python train.py --horizontal_flip=true --targets=["main land cover"] --logit_normal_time=false --norm="rmsnorm" --fused_qkv=false --eps=1e-08
Rows from block 3 of a small class-conditioned image flow-matching model, named by matrix and row number. Rows with one number within an expert belong to one neuron, the router's apart. Each number is 128 + 32 x the weight over its row's rms, rounded and kept within 0 to 255. All counts start at 0. Numbers have three digits each.
After each expert's rows are labels from the 100 images, of 14848 (inputs lightly noised), where the router gives the expert most weight on average: "responds to" is what is common among them; "patch colour" is the nearest of a few named colours to the mean colour under the peak. Only what is clearly more common there than usual is listed. The data: Sentinel-2 satellite tiles (TerraMesh).
# router: router (model.blocks.3.mlp.router.weight, 8x256), inputs 128-191
# up: expert up (model.blocks.3.mlp.up, 8x128x256), inputs 128-191
# down: expert down (model.blocks.3.mlp.down, 8x256x128, transposed), outputs 128-191

# expert 5
router.5:096144080148159130147131164091129075150144133115103145088091133112126157153182144146108160171116066113120091177120069119110116087086158161121130114087104114159095125183115166084099099070059138
up.0:122128150126141111169177188132110093129161111095097127115162104140126088185072151049095136067103120182122126129125132108151154153128111120143108123180137175124094112166128161171153126169158123
down.0:079134128203148166101174143104085062121044137125088088122141150100110177149144198158122143166110153147074093154135164098136088109095102142123125112164129109128097152089091153139090105118117093
up.1:135150135141148156155131103115152119136113060157139137162138106143077167150052149091080162128128172138072122131148100115146081195102158144142129158201165112121140079158127117176208152086150153
down.1:122183150192129191125190135124126093126095113097146122166163167187089148117094187164197184150115093117105059137121204083134136147143117092153145076146159098078153128157095148134150115181067127
up.2:108154159151086103097144110070127088071078134118074141150138120138124213139147120146151113114083174157129179117136143163171094147129141119072094113121057177129102143134108159130115172177149140
down.2:148193170159126110104156139134111108172090075198174148128112150178113138125129146124130097177152108081149053162158123111054142095163154139178109073120145048173202137129170119135113139107089139
up.3:142139104186096129111122095203121168123058172128159159138154147145168144155067144111096176139141061194080133098126136127099083149090080131112134089122122070104136127132127124158152117159109187
down.3:170091144137093121098177092072111099122110092113140143146159076133143123164152143156151150105150141146105077112139114090136100159106120100121141101140140108185172180154120138132195124127147131
responds to: bare ground; main land cover: bare ground
patch colour: orange

# expert 2
router.2:109131108156088084085112135087145141105112116123057133077107162123120092143108167140140097119060123128156082114135159139165117147073117111137139102081139128153102153159105124123158119088145080
up.0:080137118137104112175140108138145094195096104127105143098136140122045122077108111090110131104133191129133077206142129120115195128066128094162095145179114150059129164105178093131148092086164109
down.0:085144114175082176078158094114089153057122136107128122133126107111105110131091141123119104116086142125130162145085128181143163126097088189136134041183143037179142138152124124132135057120108087
up.1:183204187091119128056114131161117152107148069147082122141162084128173115118093150085150123100085098119139050112201146107172182102155134101207119116081163122135207144239146104147163130085143089
down.1:136185176111151143126154156167081084110141061094177108091145119102132117102121127105161102075139141129186146106106191159088120089077155078010126164071087145165079137111119125127148070111116129
up.2:142117148116146142114126165109118160154101148049127126139129121124137120137115096144128091106187139113143162097171134091132123120131149115061148110190086109048182116108135126107103078084150148
down.2:133151102088113092145101103110141152141123107099150159125057108123121154187163070134136062138120172084142126146091167116134158139141126104088121102127173066104165069133105127073158101111162140
up.3:108138073077097071146107160187088141141116085108112147113106093137126180173111151093137095149193067115160121159146143133066156163072124168178149145129130159100169086155078150159104100080168178
down.3:155092122172147115135124096061148129076141113114139121143143103112134173136132075161059093064140089132148083194059100175175148153169102164080152150173127145099073112063095089126091205140170118
responds to: snow or ice; main land cover: snow or ice
patch colour: white

# expert 7
router.7:073095130146080115092099121092120116100148152088122116132153100092125074154087137137153105089055139166135084093164100092200132202144095109103128151158108161157104183075110137070150085125125115
up.0:116170127140150110059080148119141184149099146095116108100114158168132146132140180099185121127124140132185096155143134118149139108125149116118141138163123127083114195131131147130170131184165097
down.0:109106105127095127155170140133199108125125152171111163163067128121119154113117120203102119131132162061092076121095116180094096113134153087145161079143084109213160057125168137170051129148095123
up.1:194124143127166198134107141076155106143117125104118079124118127185147137114142111151158155141170097171141126150094122099116099129089089162142109098155173135179104105131116103178155118059134147
down.1:134153080152137169174148111096153145180159049094101101105125126152135149116114145115138118103041151144124092174110093144148134137131150087196144082179141130147133137145132109102091109152078104
up.2:186175147130185094148108127170116141230128162087118122141180162124083107145133104139182111127161109167150087114143115156109170108088129107046132058141099072164098132131137074161080119111154145
down.2:211119118099126101105124156072092140108150168065118073081126119126093127146204081142118120135167125116111131122132117105151128166099137062146160163115177148096134121151118149116125082108162111
up.3:068101131131101110102106138122119096143107098125110123132096111106187131128160176116159095113227101080176142094135132115066108113129123147160119100141096169156164104175113141171072163140130140
down.3:098174066155110153082149105179135122079103113160108134114135170112171136125122165150191077166125194158135169141161148055090168116126090119154121139153193105205122186136161131139175091140153178
responds to: built area; crops; main land cover: crops
patch colour: brown

# expert 6
router.6:174146126134102133156138089108074125166155106115116157073057141095159136123137166117118122121141095143160101108128056118160134121146061155183087095125185133109146101174144103098127125069144092
up.0:112165133075125166096150148148117111127123167184104081160124109114130110131136145119180135092196118114126128115131130157120041122099134113106198111100130133127136160094167130132111139195139138
down.0:125084099144126138115091146093163145085136058079169189138186106120119107106112153128142143110102184125097081134157205057106082153117141098087153122173122113085156111129136183125175110130153138
up.1:164152174095093069139116168150163096154150130115125144140131115100160147153148179142111127163163182077134112177129142091119159176176184119071126115133136140123073081089074056067072131105131183
down.1:115099138184155128150142107083128118178091141097106092140131119186125156153193110108190150163152122092152070152114067157091159138090102147148106101148148182138207104096135166140068161138138128
up.2:128117111083094094138163153106119093136178124100150132181174118102111092130161134082118146102164125085110177128164126096088146096084148134074131191185106101131076174103120140083137143152136158
down.2:150113131122150146091125063143086171071126144111171164159139142076091140122083106154126163080134187140188165139143130088173107171167137129108165183139154139104121160215086170156180137112183147
up.3:109115145089173144201180127120141096032099150104125175131141099182152151129137165156155078114160174107156073099123135112124098140086129112169121122102096086162180115170113110118175148109174133
down.3:102143133087188128081063161146169186152145086151098126106156154127157134063108097090122145177163184109127162123164192135154092123143161132133120119122134153135114058097137173143088154135125121
responds to: snow or ice; main land cover: snow or ice
patch colour: white

# expert 4
router.4:159099135111155127200142105097069076187134138117173142093122128147137166112158158083081133126159124161123056112118140125143095109152154107173115127124134116093129095120089092129078127095066149
up.0:136116086182121133158109120081139118137146123137113117140140161140113108135148110124085231069176096102044130116097091116123133144178132108146147108163174115105150092000103095186129098160113153
down.0:111158131145098097107127160126174135106165112168168151124143160167159106089107187136126088150136135059125121121127191105082142124116193105156140132149132080120126120110189137075082118134066100
up.1:140043115118126120174164109055102178143082137162112159161110154097159100126144066101123133112146105126119175074133114130097122152170115125159111120160158166150130114125118158145134143146189130
down.1:119113137150055167176111094158148110194161101100065127150116177174143107105155184165122116112109106118161156167110119153122147138120128210111175073129122105086152088171159132114093111162060159
up.2:133130234142155107139095138123132156176167090110175115195124124097132080125111126083096190120123160107144105140146166133118195144162112108158139155173156146130104128074087139160128105154095120
down.2:152143074138159054132103166122201132114136110144184176113130175090131179154126141157151117114156149102137174136122092099136070144043130148087117097097106131154123172071194110086142145154149136
up.3:091126111127078133106111130102101142114099191137107114113126117123108107175128126130156149090153117167122169070122126134144058127075177122070145124124125121133140184083139177135102157134188157
down.3:103097090170086132077124141091126138087111139122079103110152070106129107154123134134132146104112180168120158104142127082148088133086133095077152145132130170142105207130132148146171158155158140
responds to: water; main land cover: water
patch colour: black

# expert 1
router.1:111101062139102119171076086113128099165133202108148169146108085094110171111152111126100158151115080202081100136124106134162097095124068148147132118118098145071108100149125122123080117097129152
up.0:155120123154160102145113094145158118107102145146110185125136089105139183086112115095125091180031153146157108087151115142187136164124114136160139097063153087054135081199076107169151153105150139
down.0:166184157229150141117142104060168161133065096079189166108174126125126131077150128135134111143102145150110116104166119104114121134118075091132130141130161152151151165143125130152192130083126065
up.1:156140133140153118117171188099133165125129126196160113168100159138175164137129181089148152130146092067139078135083146123102096186080152157120096144150170134163174144138123123112091152076107159
down.1:082141122110106194204132128164095098164079137073130132183132140167136134098123173152217126127082115151094142209109161169113157145166115138147106101168165104133177152098082096096117111154106148
up.2:165112134111153148187105112114114138126135123160122124166133146137189152108140113150118139075160157089131104097082130145101153138210126140138097146124174137182135096158123110131075099096126117
down.2:073106144123142139151119163120126125136206120155110154108115200084160090094129162113123163129145115087132126152148134085082154157133168092049147121161131122145164106138122119148138141111042109
up.3:161064101155156162199204112135133124123108146158134148168095130145111124124185134127071179121218187096109081110086135127093111133129148160156102159108187129140189116138092106150136105153115150
down.3:133126139127158141127128140124101154147141101148143162103120120175136121096175154118143132185130111113121084118114169115107169116152119134160138087173087105098171109110083136143074110143078098
responds to: trees; main land cover: trees
patch colour: black

# expert 3
router.3:075110122138076105111113122115153119141149179118102139115182120091117077139099153104161120112082174163138096104148128106137119156101139100114160162157153147118115184125100156093149126167173143
up.0:162165164146125101158162174119161126108124116146126161178124117134088137119104119136099142115126168178125096135123144112134175169135122078195091073171154121101147134219129148111173079093117126
down.0:154167132110146162074145092113083097140079135133110084114082149148076088151145191102196162162183104141111161169141130150117150101131109164082146145114069171185117123098107078102106165120112097
up.1:170142137167141147105185102108103150126075110171164157143085170142105171112161095112070114151136118122170153119086130109152149139092118115121069144135166095146126106130113152100099113025151146
down.1:144110146126132142130125101129092163167135182076126064134177116162080086158169120158096107101063125145118134116173051119125094135111142094119163195144093193143102142155081115145158090101131097
up.2:096143119135136132156156124104139119143038110156111131086099088122055159116151082152133145137197162117104108113132110166100115099077142104116121105069132189100165155163157121115080152161141105
down.2:185134142110087158111134135192168144115172182144078126141179185164153155148125122062076120152077106181117173112152164114167174132098141170166160079145077096165100073061136134172170132126138116
up.3:103122166093089065102074120083123087157137210083153141180167125116127125164097140085139125112139177045125114102144093115106109153140120133098184113117131104106107162162121139070153106163174140
down.3:113144084103121197077139147184159161104133081110131118126106113127122115124141116160077178178145130156109132104153130176140154074106158093156068157129142121108129100128129108189095117134134117
responds to: snow or ice; main land cover: snow or ice; flooded vegetation
patch colour: grey

# expert 0
router.0:082107079121081155139080151145071138166112132053154143078110079076158091119135157084134107128075121169077089114159077077199091137129114126192166158110147111093118161133092118139105100120117167
up.0:114112127156106165143132073200145126152095140110096118109147158091154072097092061164106161127125158124138124130168162140102096135112115144133134150123080119130102130159135116127070104132121166
down.0:115090149162111083132137071155099083155148159086115148148143110144188098118113117106167173169097143113142135072147117122171141165113112128116110098155029142131110064179171181170133110095101110
up.1:140137149053113086129140136139118101102188118145096154162190124058097126136072148094166128099112136143130079064121122094167100163135140120103182171157158165151147152064119097151121127129132118
down.1:141073092094163146167119156127143130139168194169129155161126157111167098114150142113146109181150146083106041094097108126125098108158113138129170113128142177162131121068124144142117164150120100
up.2:140084126092127102237078112071136105118173204126133150168184149104128126153169144213146157100119201167139100137139178101093126199122114124105130163154204136154131154121129132122191106095150158
down.2:143125079148122176102159105124121120135084104142119179143116077120123075105131182090118146087106107157125056117129106155156046143117079158153150052110177131168165150097131156108099122157105144
up.3:155051153134082051088136137105131098103107076148088119103100119146107132118153152205080081136160139122101173158093113156108144095170130165115137120120156114122077083124182143122128092080144141
down.3:134174122151110127094117097104138081080068099172136127091123094180139125167139158041114123098149133120053123137106153156152109095141137143095090169190170103155178124124158172129107116147098171
responds to: water; main land cover: water
patch colour: green