{"model": "class-conditioned image flow-matching model", "conditioning": "class", "arch": "uvit", "head_dim": 32, "patch_size": [8, 8], "max_steps": 18000, "batch_size": 256, "epochs": 31.8, "lr_schedule": "poly"}
Rows from block 4 of a small class-conditioned image flow-matching model, named by matrix and row number. Rows with one number belong to one neuron. Each number is 500 + 25 x the weight over its row's rms, rounded and kept within 0 to 999. All counts start at 0. Numbers have three digits each.
After each neuron's rows are labels from the 100 images, of 14848 (inputs lightly noised), where the neuron reaches its highest value: "strongest on" is what is common among them; "lies over" is the class under the peak. Only what is clearly more common there than usual is listed. The data: Sentinel-2 satellite tiles (TerraMesh). In brackets: how many of the 100.
# fc1: MLP up (model.blocks.4.mlp.fc1.weight, 1024x256), inputs 0-85
# fc2: MLP down (model.blocks.4.mlp.fc2.weight, 256x1024, transposed), outputs 0-85

fc1.507:493524496484478513486472458495495512490490520498469509504538539479494503482507501508495515537475505469500502510498515502516490461500478515510504529469503501498529529514476507497476532535500532573537490487511469512510515503501526525495492516501520533499506488
fc2.507:533457475479492517532505532483528468480518480546516517485463509492528509500510480496451487548522496569531531516519488505463494499495502514510492522526491468485522463477514515497515493504480517521466482444540494483522505497484480468479474486488499508486497503
strongest on: main land cover: water (50); main land cover: snow or ice (35)
lies over: water (49); snow or ice (35)

fc1.368:539491525541477472520545491473483506492498507484477491482486506502511490511490501540495504465519508506555467513496499528503506483503417475471488471504487534531495500540462501527470520482488501468567557528473489505541460530514557536509531512509516466476465457
fc2.368:483481514462478510480470504501506518527496490532551514498502532459491459518527503526441469495525465566488517456539538500468493501481521558460454461498499506515485507458508490524534503482527469511470516489469475532508554466493493529524490436529504500504466529
strongest on: water (80); main land cover: water (76)
lies over: water (74)

fc1.187:465508512553497475487469549480504513528462464548457489509473492510525508480508463489494493563537488493533551493486503491497471508491455480466478536523485528509476505499498484501516523498525490482484495474532455474546504561498506491508507498489510492486488485
fc2.187:470481471501487505507521508479474485474492555482474460516488515495487439549519496497477460468523496512484484488520462527501522519493504473541535545459461493519535503501531467540486473502494489514524516521490503523501487513489458505530498497527492473461467449
strongest on: crops (64); main land cover: crops (53)
lies over: crops (54)

fc1.365:529525490535500492471498528490509522471444482505493503536491530500488498477468509525502536532478465479524496494478493492521511493503514438481479507492511511452474499489477510499500474505501516535551547552544503473531481561488516518512456508504475481494544460
fc2.365:483459510511472515525491487561533516487483495498545545485531542478531515487549520518473487490513510530497523477578506534424465509491515532530467497504476490468528486522488507473532498495546498464496489470540493482516541516493478565482504429498518466487526527
strongest on: trees (96); main land cover: trees (82)
lies over: trees (82)

fc1.268:546421469450510496503504473487492507543513478525527472470456509528477511496495485478510509475537488494515545473494547495449495485519474535453485480532494511508499477481509501448503467453473526502457501485509470522468534509492491482514557509488491484532511509
fc2.268:481537508490473482490516502505517457508515493530523495474542558490506508507513513528462482545486496549514509490520462490490512468465515505506491475511468526501502518505479508503447461516530494466531488499498525505553485528468513571476487453506517513439501477
strongest on: clouds (60); main land cover: trees (41)
lies over: clouds (32)

fc1.128:522496482480512529500521555528516496517476456492480521508485488486535517499495461490489462534512552499534477488503495494483551468490490525509486475554532524515509473467470455501534505527526469518508525483531513520497514538521509516503518506514520506463484503
fc2.128:526480503524494520523489481532523524543509502530504494498509493478495457479505493500511508528503546528502453510514541526513530531502552527543483535476547531483522540538496544507474525485487489424497524499557549480546497491485503522480543505480453467533447459
strongest on: main land cover: water (38)
lies over: water (36)

fc1.289:521508525497520471446477547509482511503475458497484524522505507518496503490502472497519480513503484495490491521506542510482451539495485460500487512458495522494471551523488518500551495546519505552515485459526535482485530534481527492530481484544498506495503491
fc2.289:497524502519487529496496496512491522500490501481485485523497505561546478495479524513511510479514502513480450534447578467531494483472539534486483483492512446494529479516533470494447527452492537517527481504471524519510493446513492496472450504473504492510488497
strongest on: snow or ice (80); main land cover: snow or ice (74)
lies over: snow or ice (74)

fc1.473:471529487510497476488527495528481493532504478489478519472501531514553512503490533535508453498530544481514515522469453524508533478483463520500498471528515505517520489493481478505464459529473478526514484479506513502527525513527532541504520487509558495465516495
fc2.473:515524535491516496522475486486514501488475461479505510471480489487470534452544492505466495482489497500496522494452524485532501459534520499540543539508540494509507533477503509519535506520501536492505505465487523465486477458537485469491528515526474471518507505
strongest on: water (94); main land cover: water (90)
lies over: water (91)

fc1.59:418487482485496506480472520503483499524437460491494517467438484520494513550476510520472514502516540495501534500508496466504522493530482446488492545522495494503475516494519481508498458522461530520462494507523557469522507545532506478484478501509473477498489472
fc2.59:520504510496515486554472503526516500494499568492512536508496556499488502483516554506466479511492526546495526520511493485455487529527526510488490459476486541495481501500500502475514544457559466479528507485487522496464491451481494551493470466466504513512531505
strongest on: main land cover: rangeland (44)
lies over: rangeland (48)

fc1.50:507491498504482503488497474483511508499508494525455524531470468472490515545506474545516520522486443526558502475473520475487475556470498544503491507476507511466508496492523496500489494551486514537509523455519518517501519536494502492511473515500510511508473531
fc2.50:462462506508504490511524503567528505493512510503503476472508521492501524531457499534519502532513521529472458489542493508513505516474520500513511531475513480491470478473493498510493490451475497488486517478506457471548490519552470537517491455476471503502499497
strongest on: main land cover: rangeland (63)
lies over: rangeland (66)

fc1.436:438485507502479477471520519500504481525527474523473475507431477504515547533504479494467546519553484502531534487490527499474550533492483511477492510511484496515500464484534489513530463513473540485507514468520437557514496559495517477506487487476482509473522486
fc2.436:504540482505501499503484508522465447480477480467499472494543541498465477512536528484493502499503537513526495503519451479493473513516507444510464454516525538471497522479473508482487509518565477583538446465483512444507531536518499535490544507520483497520495483
strongest on: main land cover: crops (44); main land cover: rangeland (43)
lies over: crops (44)

fc1.148:534502507513488513506503481536495508519499545492488523497451493508495500500497487516490493506494485494471577494488543506480482508555451454494505473492472467478506510476512522527512547530468499516469503483517558442506500501482498525494477485506521484482500532
fc2.148:521525524480539506495492481502482489457487497488450523476515547491494496491513534508476522555458523510483518528508485499491505450488505472496461510495499519461471524529509502473505485507525488534531514481511515485525504508493519492516478503510517510573534508
strongest on: bare ground (62); main land cover: bare ground (37)
lies over: bare ground (35)

fc1.272:452513467488537490456459533520493512484514456496531527555462520500476467499512498515503495540493465493485504504531491460461507493513515540502484555490467514494484537514455507493476460530489524513558527495466499454513519547523530510444534497509541466478514505
fc2.272:488485481512499470510490547516545546522516495473464480503454522467492518515500491498501517538481505515466497500482545475513523511479505481493459526493483456536491460490518501517511482508537502493517495484491458523510462506507510527456515487492481504543500486
strongest on: water (66); main land cover: water (35); flooded vegetation (27)
lies over: water (41)

fc1.378:499471460471481518486528481511527540525515460517468525448502473511491507522498483470466490499524476511520486504489502517482554522473492500501513504536479502497511490523485520500482487520485503493517523446509446527515487567502484487526494480471503487450514498
fc2.378:507500506518525521487495486553517483482533504515526498487495574526493475489465476512520510528473501486511530488576525507527496498483520514503450491471496520483446516469492517490548526451481531546517485528524464498521481496499503575480492510487512503533511501
strongest on: main land cover: rangeland (56)
lies over: rangeland (54)

fc1.370:515485456500499484466496474526505492472492473506499534517479483513494505511504472485499504500524472520541512485470498517497491544476505500490498513504510536494518502559503477476535487509490495483519519489523441506539549514479527495516521517523483507478494505
fc2.370:501478507493524509509447525512513524496542505462516553477521512525452493489465528504501527536508498479517500513490493486528509484495537491513516520497469481513476510522457526489518487463551527485440483500503487521509505486542523527519517517500498493524520505
strongest on: main land cover: rangeland (43)
lies over: rangeland (51)

fc1.252:455531465494458493485447483499479550518466449509505509512474514469528554513474519489439490514515554498513481499498513536531474510450444537484521502478501479457487464458480465458469482497479493473496564466516538478503525537486537528557469509513500497521503503
fc2.252:486498502560482486476526501481516469549542561483453482501494479495458485510505464486517484529523476491475503504457515520518491526485506459470468507545463475558509488459525505527459514523489489484519446506479468484469518531498453484525491490482460458500503459
strongest on: main land cover: crops (44)
lies over: crops (40)

fc1.387:492482473476515521537495485517481474510542493451508482447537515529473493499484476486535525501553523477541489520512494502485487455456535527490510502516534462538493515450534505500470463510511538535526487483467511511509532485496468539486475487519462512491547509
fc2.387:493477427499461525495470524499486490527494522516501475527457547510502510488487481502502474517529510508480524479544528494481524486501469473505460538458518544516486497474574518518517503509496517516510514469531501483508462514473483495483508498466497514501467495
strongest on: main land cover: water (34); main land cover: snow or ice (34)
lies over: water (36); snow or ice (34)

fc1.328:503473498516527469537534472545481482515525503517486490454511516528514528518461530495549503499525477484545522529488469476458491463477529550492531505485459489529554505494506518516428513516469515544522507473494497538519518505508522510506492507533500542480499483
fc2.328:508527440530461483449513496542484483503513515529485512540491562528539498490493462499458488509547488536501523544545516523440479463486495462495449516517525526509467514530530475460546487475481493509493515467557514502512531529496515509474510481450505525528525527
strongest on: main land cover: water (38)
lies over: water (39)

fc1.134:457477485490514552504478482518499500525520517439470490470546517542506471507474484499525518504471498530529517500513504501529515503484536469473522508523533483476526497452524547487512493492499543498515477510501541516510532513489480528482488501512456460513534507
fc2.134:482508487501553502505530498486477517459445488547524481540474505508491492482497505511474512478486524522494516439496526527435531517541489488539459505446507516502489459517519510505493519497546486496515544512517490480468439538487513477503488475440502467495501489
strongest on: main land cover: water (37)
lies over: water (35); snow or ice (32)

fc1.669:504505494491503502490544518490522502513508527537501539471452486495513539523536487541493514514515503497546494511481457509476498497477477429458523545487494504485492475518479529550501494528494500537544524481482518496525479541479515528529500486512470469474478440
fc2.669:455490501514463478501529526544469488512484493469553510485516509503512457499483504519474468500515539552488527504528537434449461523508508523466486467511459516513518528493482509508526521483518475475491486507518504520534559476470480563478484445520510450489510525
strongest on: main land cover: snow or ice (37)
lies over: snow or ice (38)

fc1.379:434514491524476441478552546483511478489453487492537449483523526438456473491537512494521494474452547516527497491509507451487479475499495483498486533524513478465536479497473506483482478532525495452534478487486549505554462457507533562544507499558450516496482506
fc2.379:533490467500522511496503530528516522496503526543498473502475496557517558520476497530500479523460493492493484532478492527526480498533491473472481514499521475499516442511485542508484521498453490537503464512506520520491480497504493496477539523503495477502463499
strongest on: main land cover: water (50)
lies over: water (49)

fc1.394:477490489535510495484522489521475487516466549480516471495498523499528505489517537534508525524479535498542507478527468512479499485512473500496526550554483477510513539483484528544477484436511528491529526513457530449533485502496515554514516524511472530492477439
fc2.394:517476487505517497489494474505477463460506435519501503486532547516503517522482513475478501511516493501540546505499555478474517486497509457480460467465482531500488458489479497483522499503520485498469499509493488537495541492499504543483516449493518495511517534
strongest on: water (78); main land cover: water (76)
lies over: water (76)

fc1.395:449538493516528497476495488506500513523502449509479472448525484485540504492476494487454516482522535534504537489485499456499545500531479529516479541504441522500508510491483499505519504504526505480482479484504454531502508498528565482472525484469529492527537494
fc2.395:441436488490507478524525504479517516543487524488453491474464525484452507527500468501521524494489492485483491487469497475537530539548492469496508530528523475500510536473566479506530518526468526481475485483442502473521473492486506439515496540473475465494452501
strongest on: main land cover: crops (43)
lies over: crops (38)

fc1.470:512490467502500474464528498503447506517485514502469478473516543462484498479544462495466517534506490524534529502503478517493485491497462540496505523546486453491526521480464527520529528533507507491506489528449550493535494513504522565503508532538508478516494499
fc2.470:539522496450506507526519439497528511497513494534468489478508484526483490508503529480494501513535509468516489506492505470512472459484520489471506472520533494512452445484530491476485470493509467485492535487498459517493523491501539447485531483529495564524515464
strongest on: main land cover: water (49)
lies over: water (50)

fc1.552:473541524481482515495506537496515487521472531492488510495481499511506501494521445500520473496489491478521483532483508500529536533472485481473499505475494510516481500476517456506479508524488495543474465488518492521520509551496462473500488512510511517476528561
fc2.552:469507500476450526530521510501487518551494501522504531537456501514473511472498489496470445487505472497497545516525541489445454538526498541505515476504501483478465520479489496482469517540516506538513513464488482527518550503510490548494482509509518548508514506
strongest on: main land cover: crops (43)
lies over: crops (43)

fc1.79:521493504513496490511463498497529487520484500506464495504518471457527521496532515521480490480471454522528535487515489501517492471419521504525481513463483535536484467520515506479475505509499518514472463492519433511504527462485479488513507520495547521477494509
fc2.79:510510491509525538520492497454458511461483516512538514514495553463572478497455510506521507514512499525529514476568541497428455506487530491495424491513498543525500489471459484515498540509537470543494544486512486509496488504497511548511479438489510503501486501
strongest on: main land cover: rangeland (54)
lies over: rangeland (54)

fc1.510:476510512495479508455479526498482503504471507504439482527521501463511513482499523486497457542491526486509500500517491534532494504450488513480485512499504492507493509503481491496490510516510521524539495473502524485532533535512486508502481483544479480479469489
fc2.510:457502497508543500480562472450518486515476485496520501485509472538506505468484518524482506521476524473473500510492550479473507500469473509492557499441527527476556495516481453474553495496506516459463531521498511466489505453514550477541490500485475538485507469
strongest on: main land cover: water (44)
lies over: water (46)

fc1.196:541487496504503539492517499473501516481507526500462503470558489482491499516508525513523498463411523481514505509484481544522498511492446451495491464480518534466508482557467516487460497539497501525525534496497515474501472527480511507491470489505503530490506495
fc2.196:482497490496485499496505504567511523516489485531522513506470559521535485488495501484462486526539478546508518459569529517447509483538514513508426506504485476525505527465474521471508504483512471527451502505480496497524529463490457555486489442465503480527489506
strongest on: bare ground (57); main land cover: bare ground (50)
lies over: bare ground (49)

fc1.501:499501484529528512470518510503484508497479535537520524489472499464531496469488537474504517489471511474471514485534540526453475519556487486512495507516474498509491469526484518484462485469515493508495526492471524484524503501510493468495531490485482479529508471
fc2.501:514481530508485491530512488514510516501475502486503458493510489506505501530519499534464520491494502524535492501459457496531507500460507479500547485455519490521502517493487492506533512530514557502513504494521500533525495485503481476525492532464463511498486498
strongest on: clouds (64)
lies over: clouds (59)

fc1.183:452487502521511418455512475504479504493462509464483501494537548507464505456503508529495485475479491509503478495511509480493508498497506499501503504497481494505484545518516479488492503541498490521491496471514532496538511506510509520508525509500508515511460514
fc2.183:534505436525508494503467478482519538515532543523488500463499466484446470512534490527467510485509458546486490518489515490478511489471496556515473495504528511493472525549502533484494466509486453449496510484484481487449497537502466496513482470481481524490530507
strongest on: snow or ice (86); main land cover: snow or ice (83)
lies over: snow or ice (82)

fc1.548:471485486512495466501494523522510481554519457520494456501479483503501492508535452479492537523547482522435515509523513487468539568521484453487463494539476525525506494490519510525494476467515470461461513498475485537509496544489502502484473507490499521490443485
fc2.548:530493529508508559504571482493462484468487551510495508483513516493511514478493507479520503466502533503510488517517478551506486424522491500547529494471512504489508532536498519524513535506449494558504508508511546507479497519454492481491470543502484474532471489
strongest on: crops (76); main land cover: crops (60)
lies over: crops (60)

fc1.687:467508508543519481498497501523527490520492487518459500514554472477505460450500440477492478513518498481513488513518489489488504520552520475501489514499483489520494496523472535503534480517509549491475557462506475486502522558495511508520536480483493486526518515
fc2.687:502467504514458517518538519466507504496491517538459484512474543478497495519513465501491516511535511501506499500513499529536528531470482476515570517532497492531528445493538463521441528503466504486518479495457516533532465471475508466530467535496485473443452496
strongest on: crops (85); built area (73); main land cover: crops (73)
lies over: crops (67)

fc1.257:489456478462472508490521482491463520524500498511495508477454505482512492544520514504517499521480515533495526527486576511475490483489499462461467478511478500471505484539510508466502439530505457494520479494486507545492519493479515480442575498508532492511530505
fc2.257:478532503536499510485482483553502501490535476515503497473521533471512515488501541522493518508486495509491491464531471507450474498516464493502500477479483568484504505460471531508516504525511514546535503507496519501549496540487494540526487484531568523489544508
strongest on: snow or ice (63); main land cover: snow or ice (52)
lies over: snow or ice (49)

fc1.464:413488527500483520493509530515503483471504539478530489521535552515490477512515513513520518479499475494501511488493489495532492507499477484513473490512473504535571531477479502540470488503557498559496479540500503488527504485496436511470533473517487463486476505
fc2.464:473533509489461491449477477532491467500551502518481488521487515464496519523528467473497519530457486497466491506486533500458511487491526533471546471488458469498448472478508510474462502488494506506480491513518446520488528513487508541535534501500507548504530472
strongest on: water (91); main land cover: water (90)
lies over: water (83)

fc1.182:465534484484468507483504507520487439524458496501451564496496484490499507556464510500465506509485508504513500511477506540510521533476504511522502476492513497515533464479491498458487489508498497515511507503521501553497527515532496508506492514487511490417473496
fc2.182:535493483534465503495520506505520480524550480498481491543467579531515476516499546472441509546484519547520450491513545506442475500497486501485458495505476486516493474528526494515518525474507527508463485513516505510499481506497546548500509447461498490519479528
strongest on: main land cover: rangeland (54)
lies over: rangeland (55)

fc1.105:494545510524492495505494514496476519535476530513483497529515486478529491445532495531515505488492497479536456500497494505533485510526467467479496519512500468479489536461522475505502507502493506477470447486511516515509515469486509521511528492485498468505463526
fc2.105:514528481488501506506502477487492488507537524485505533498485493482452499471465476483502502478493537500471492478479512517471473467465541464508518486506495503482531498506489527452489490519500504463467512506465555457460542493479511495495501508496496526558522498
strongest on: main land cover: crops (48)
lies over: crops (49)

fc1.633:468484504509514510429511515493532523516502461509522485528464496531497501529499492529483509480504445476528482464481488501480513520474470519505488515479531496514498516532512488524523487485502551506504499489544475533540511560507494484501534525492536475440501493
fc2.633:517544483475538478492493501499543486504502461491501505455498484473493520497480513493497494523477522461512497520539538454483491508520480509488529463531497497489521489495538502487519532486481515502544473445470505484512485442544484513484478485517497530496517483
strongest on: main land cover: rangeland (59)
lies over: rangeland (60)

fc1.364:475500489512509457460475530472501494538539479520513469506432490476518510537524438490462538513507472541477503520486530501498550558483512505497477510520480484519479465465509488471503454488507481459467485490481450552519517498511497496493525466501523524545462498
fc2.364:509458535494480552510556483468498498498527519518437518478511498484513526533500513490470492460510529475490502459541432516515519459509488481522503493489550517492521532513488517496545567502490528512502499474496512504515464510460472500480473503532496529528500482
strongest on: main land cover: crops (45); main land cover: water (36)
lies over: crops (48); water (27)

fc1.282:515493470516467524485507530494475490516471509487474505525503468499483529545519470517515491517498533501545490476478498502480510538455486508478475554502551499465495501467512512507523442490498524528474489523539469514498523549482508494511490502515509544460511492
fc2.282:544523511529489502503521491532524471520493474499508522442519520507526490492468519483528541514488468486495502543533512523513501451565547485550467499522520487550471529493501518501491523501506482529514508488445521507491496459498522560481505480507500474527497510
strongest on: main land cover: rangeland (59)
lies over: rangeland (55)

fc1.261:444507459491476479480520465509499482534499487509468504494478501478511504528506467476460529524524505537534494470520507503500506494503529496449512526519490471542529476497515496470523496509522446513498496509500492549490505529498498503450482491486482452514516509
fc2.261:489558530480519526496442516516476459485483484468508539523534494527503528490502525529542488520483517502516503509479532503458472493488500529477440436477492517457470533502484514474499465487536524482482496482549507464479507471503510520516514449507551525546556503
strongest on: main land cover: crops (42)
lies over: crops (40)

fc1.446:540498494482527477485517519510515513496500446449455473503481509514536481458520485535501523500512498478551499491504481523500523484500460504507512504521461485469491475506505513484507519521496557552511504514479501506527471510470524522553538514535512505514491469
fc2.446:490515492499475528525537475513497539526500523522514507515496573481518499490478494510487487479532476563521525472563523493489488511476489455523483480506517470534534516493497472539521477513489480467499499490536533524486539518522521558490456462528534503504508505
strongest on: main land cover: snow or ice (37)
lies over: snow or ice (39)

fc1.374:489514485530505477458485517510489516515448485506473491551488498498528503499517484548513509488526491484550497473471488463481505536473481477498510535481540497451487491484491478524482465527489557524518489522532491514523516546489505514520496499495562541466494477
fc2.374:500525467490511511491505485541493458518519517513522500463497505488512519478501518453500537505490460521457483537496535515543528482532521503488473484522502479550468520486494520495495487533551473505506529487461537536500501474536524512459490484486481470522498521
strongest on: main land cover: trees (45)
lies over: trees (53)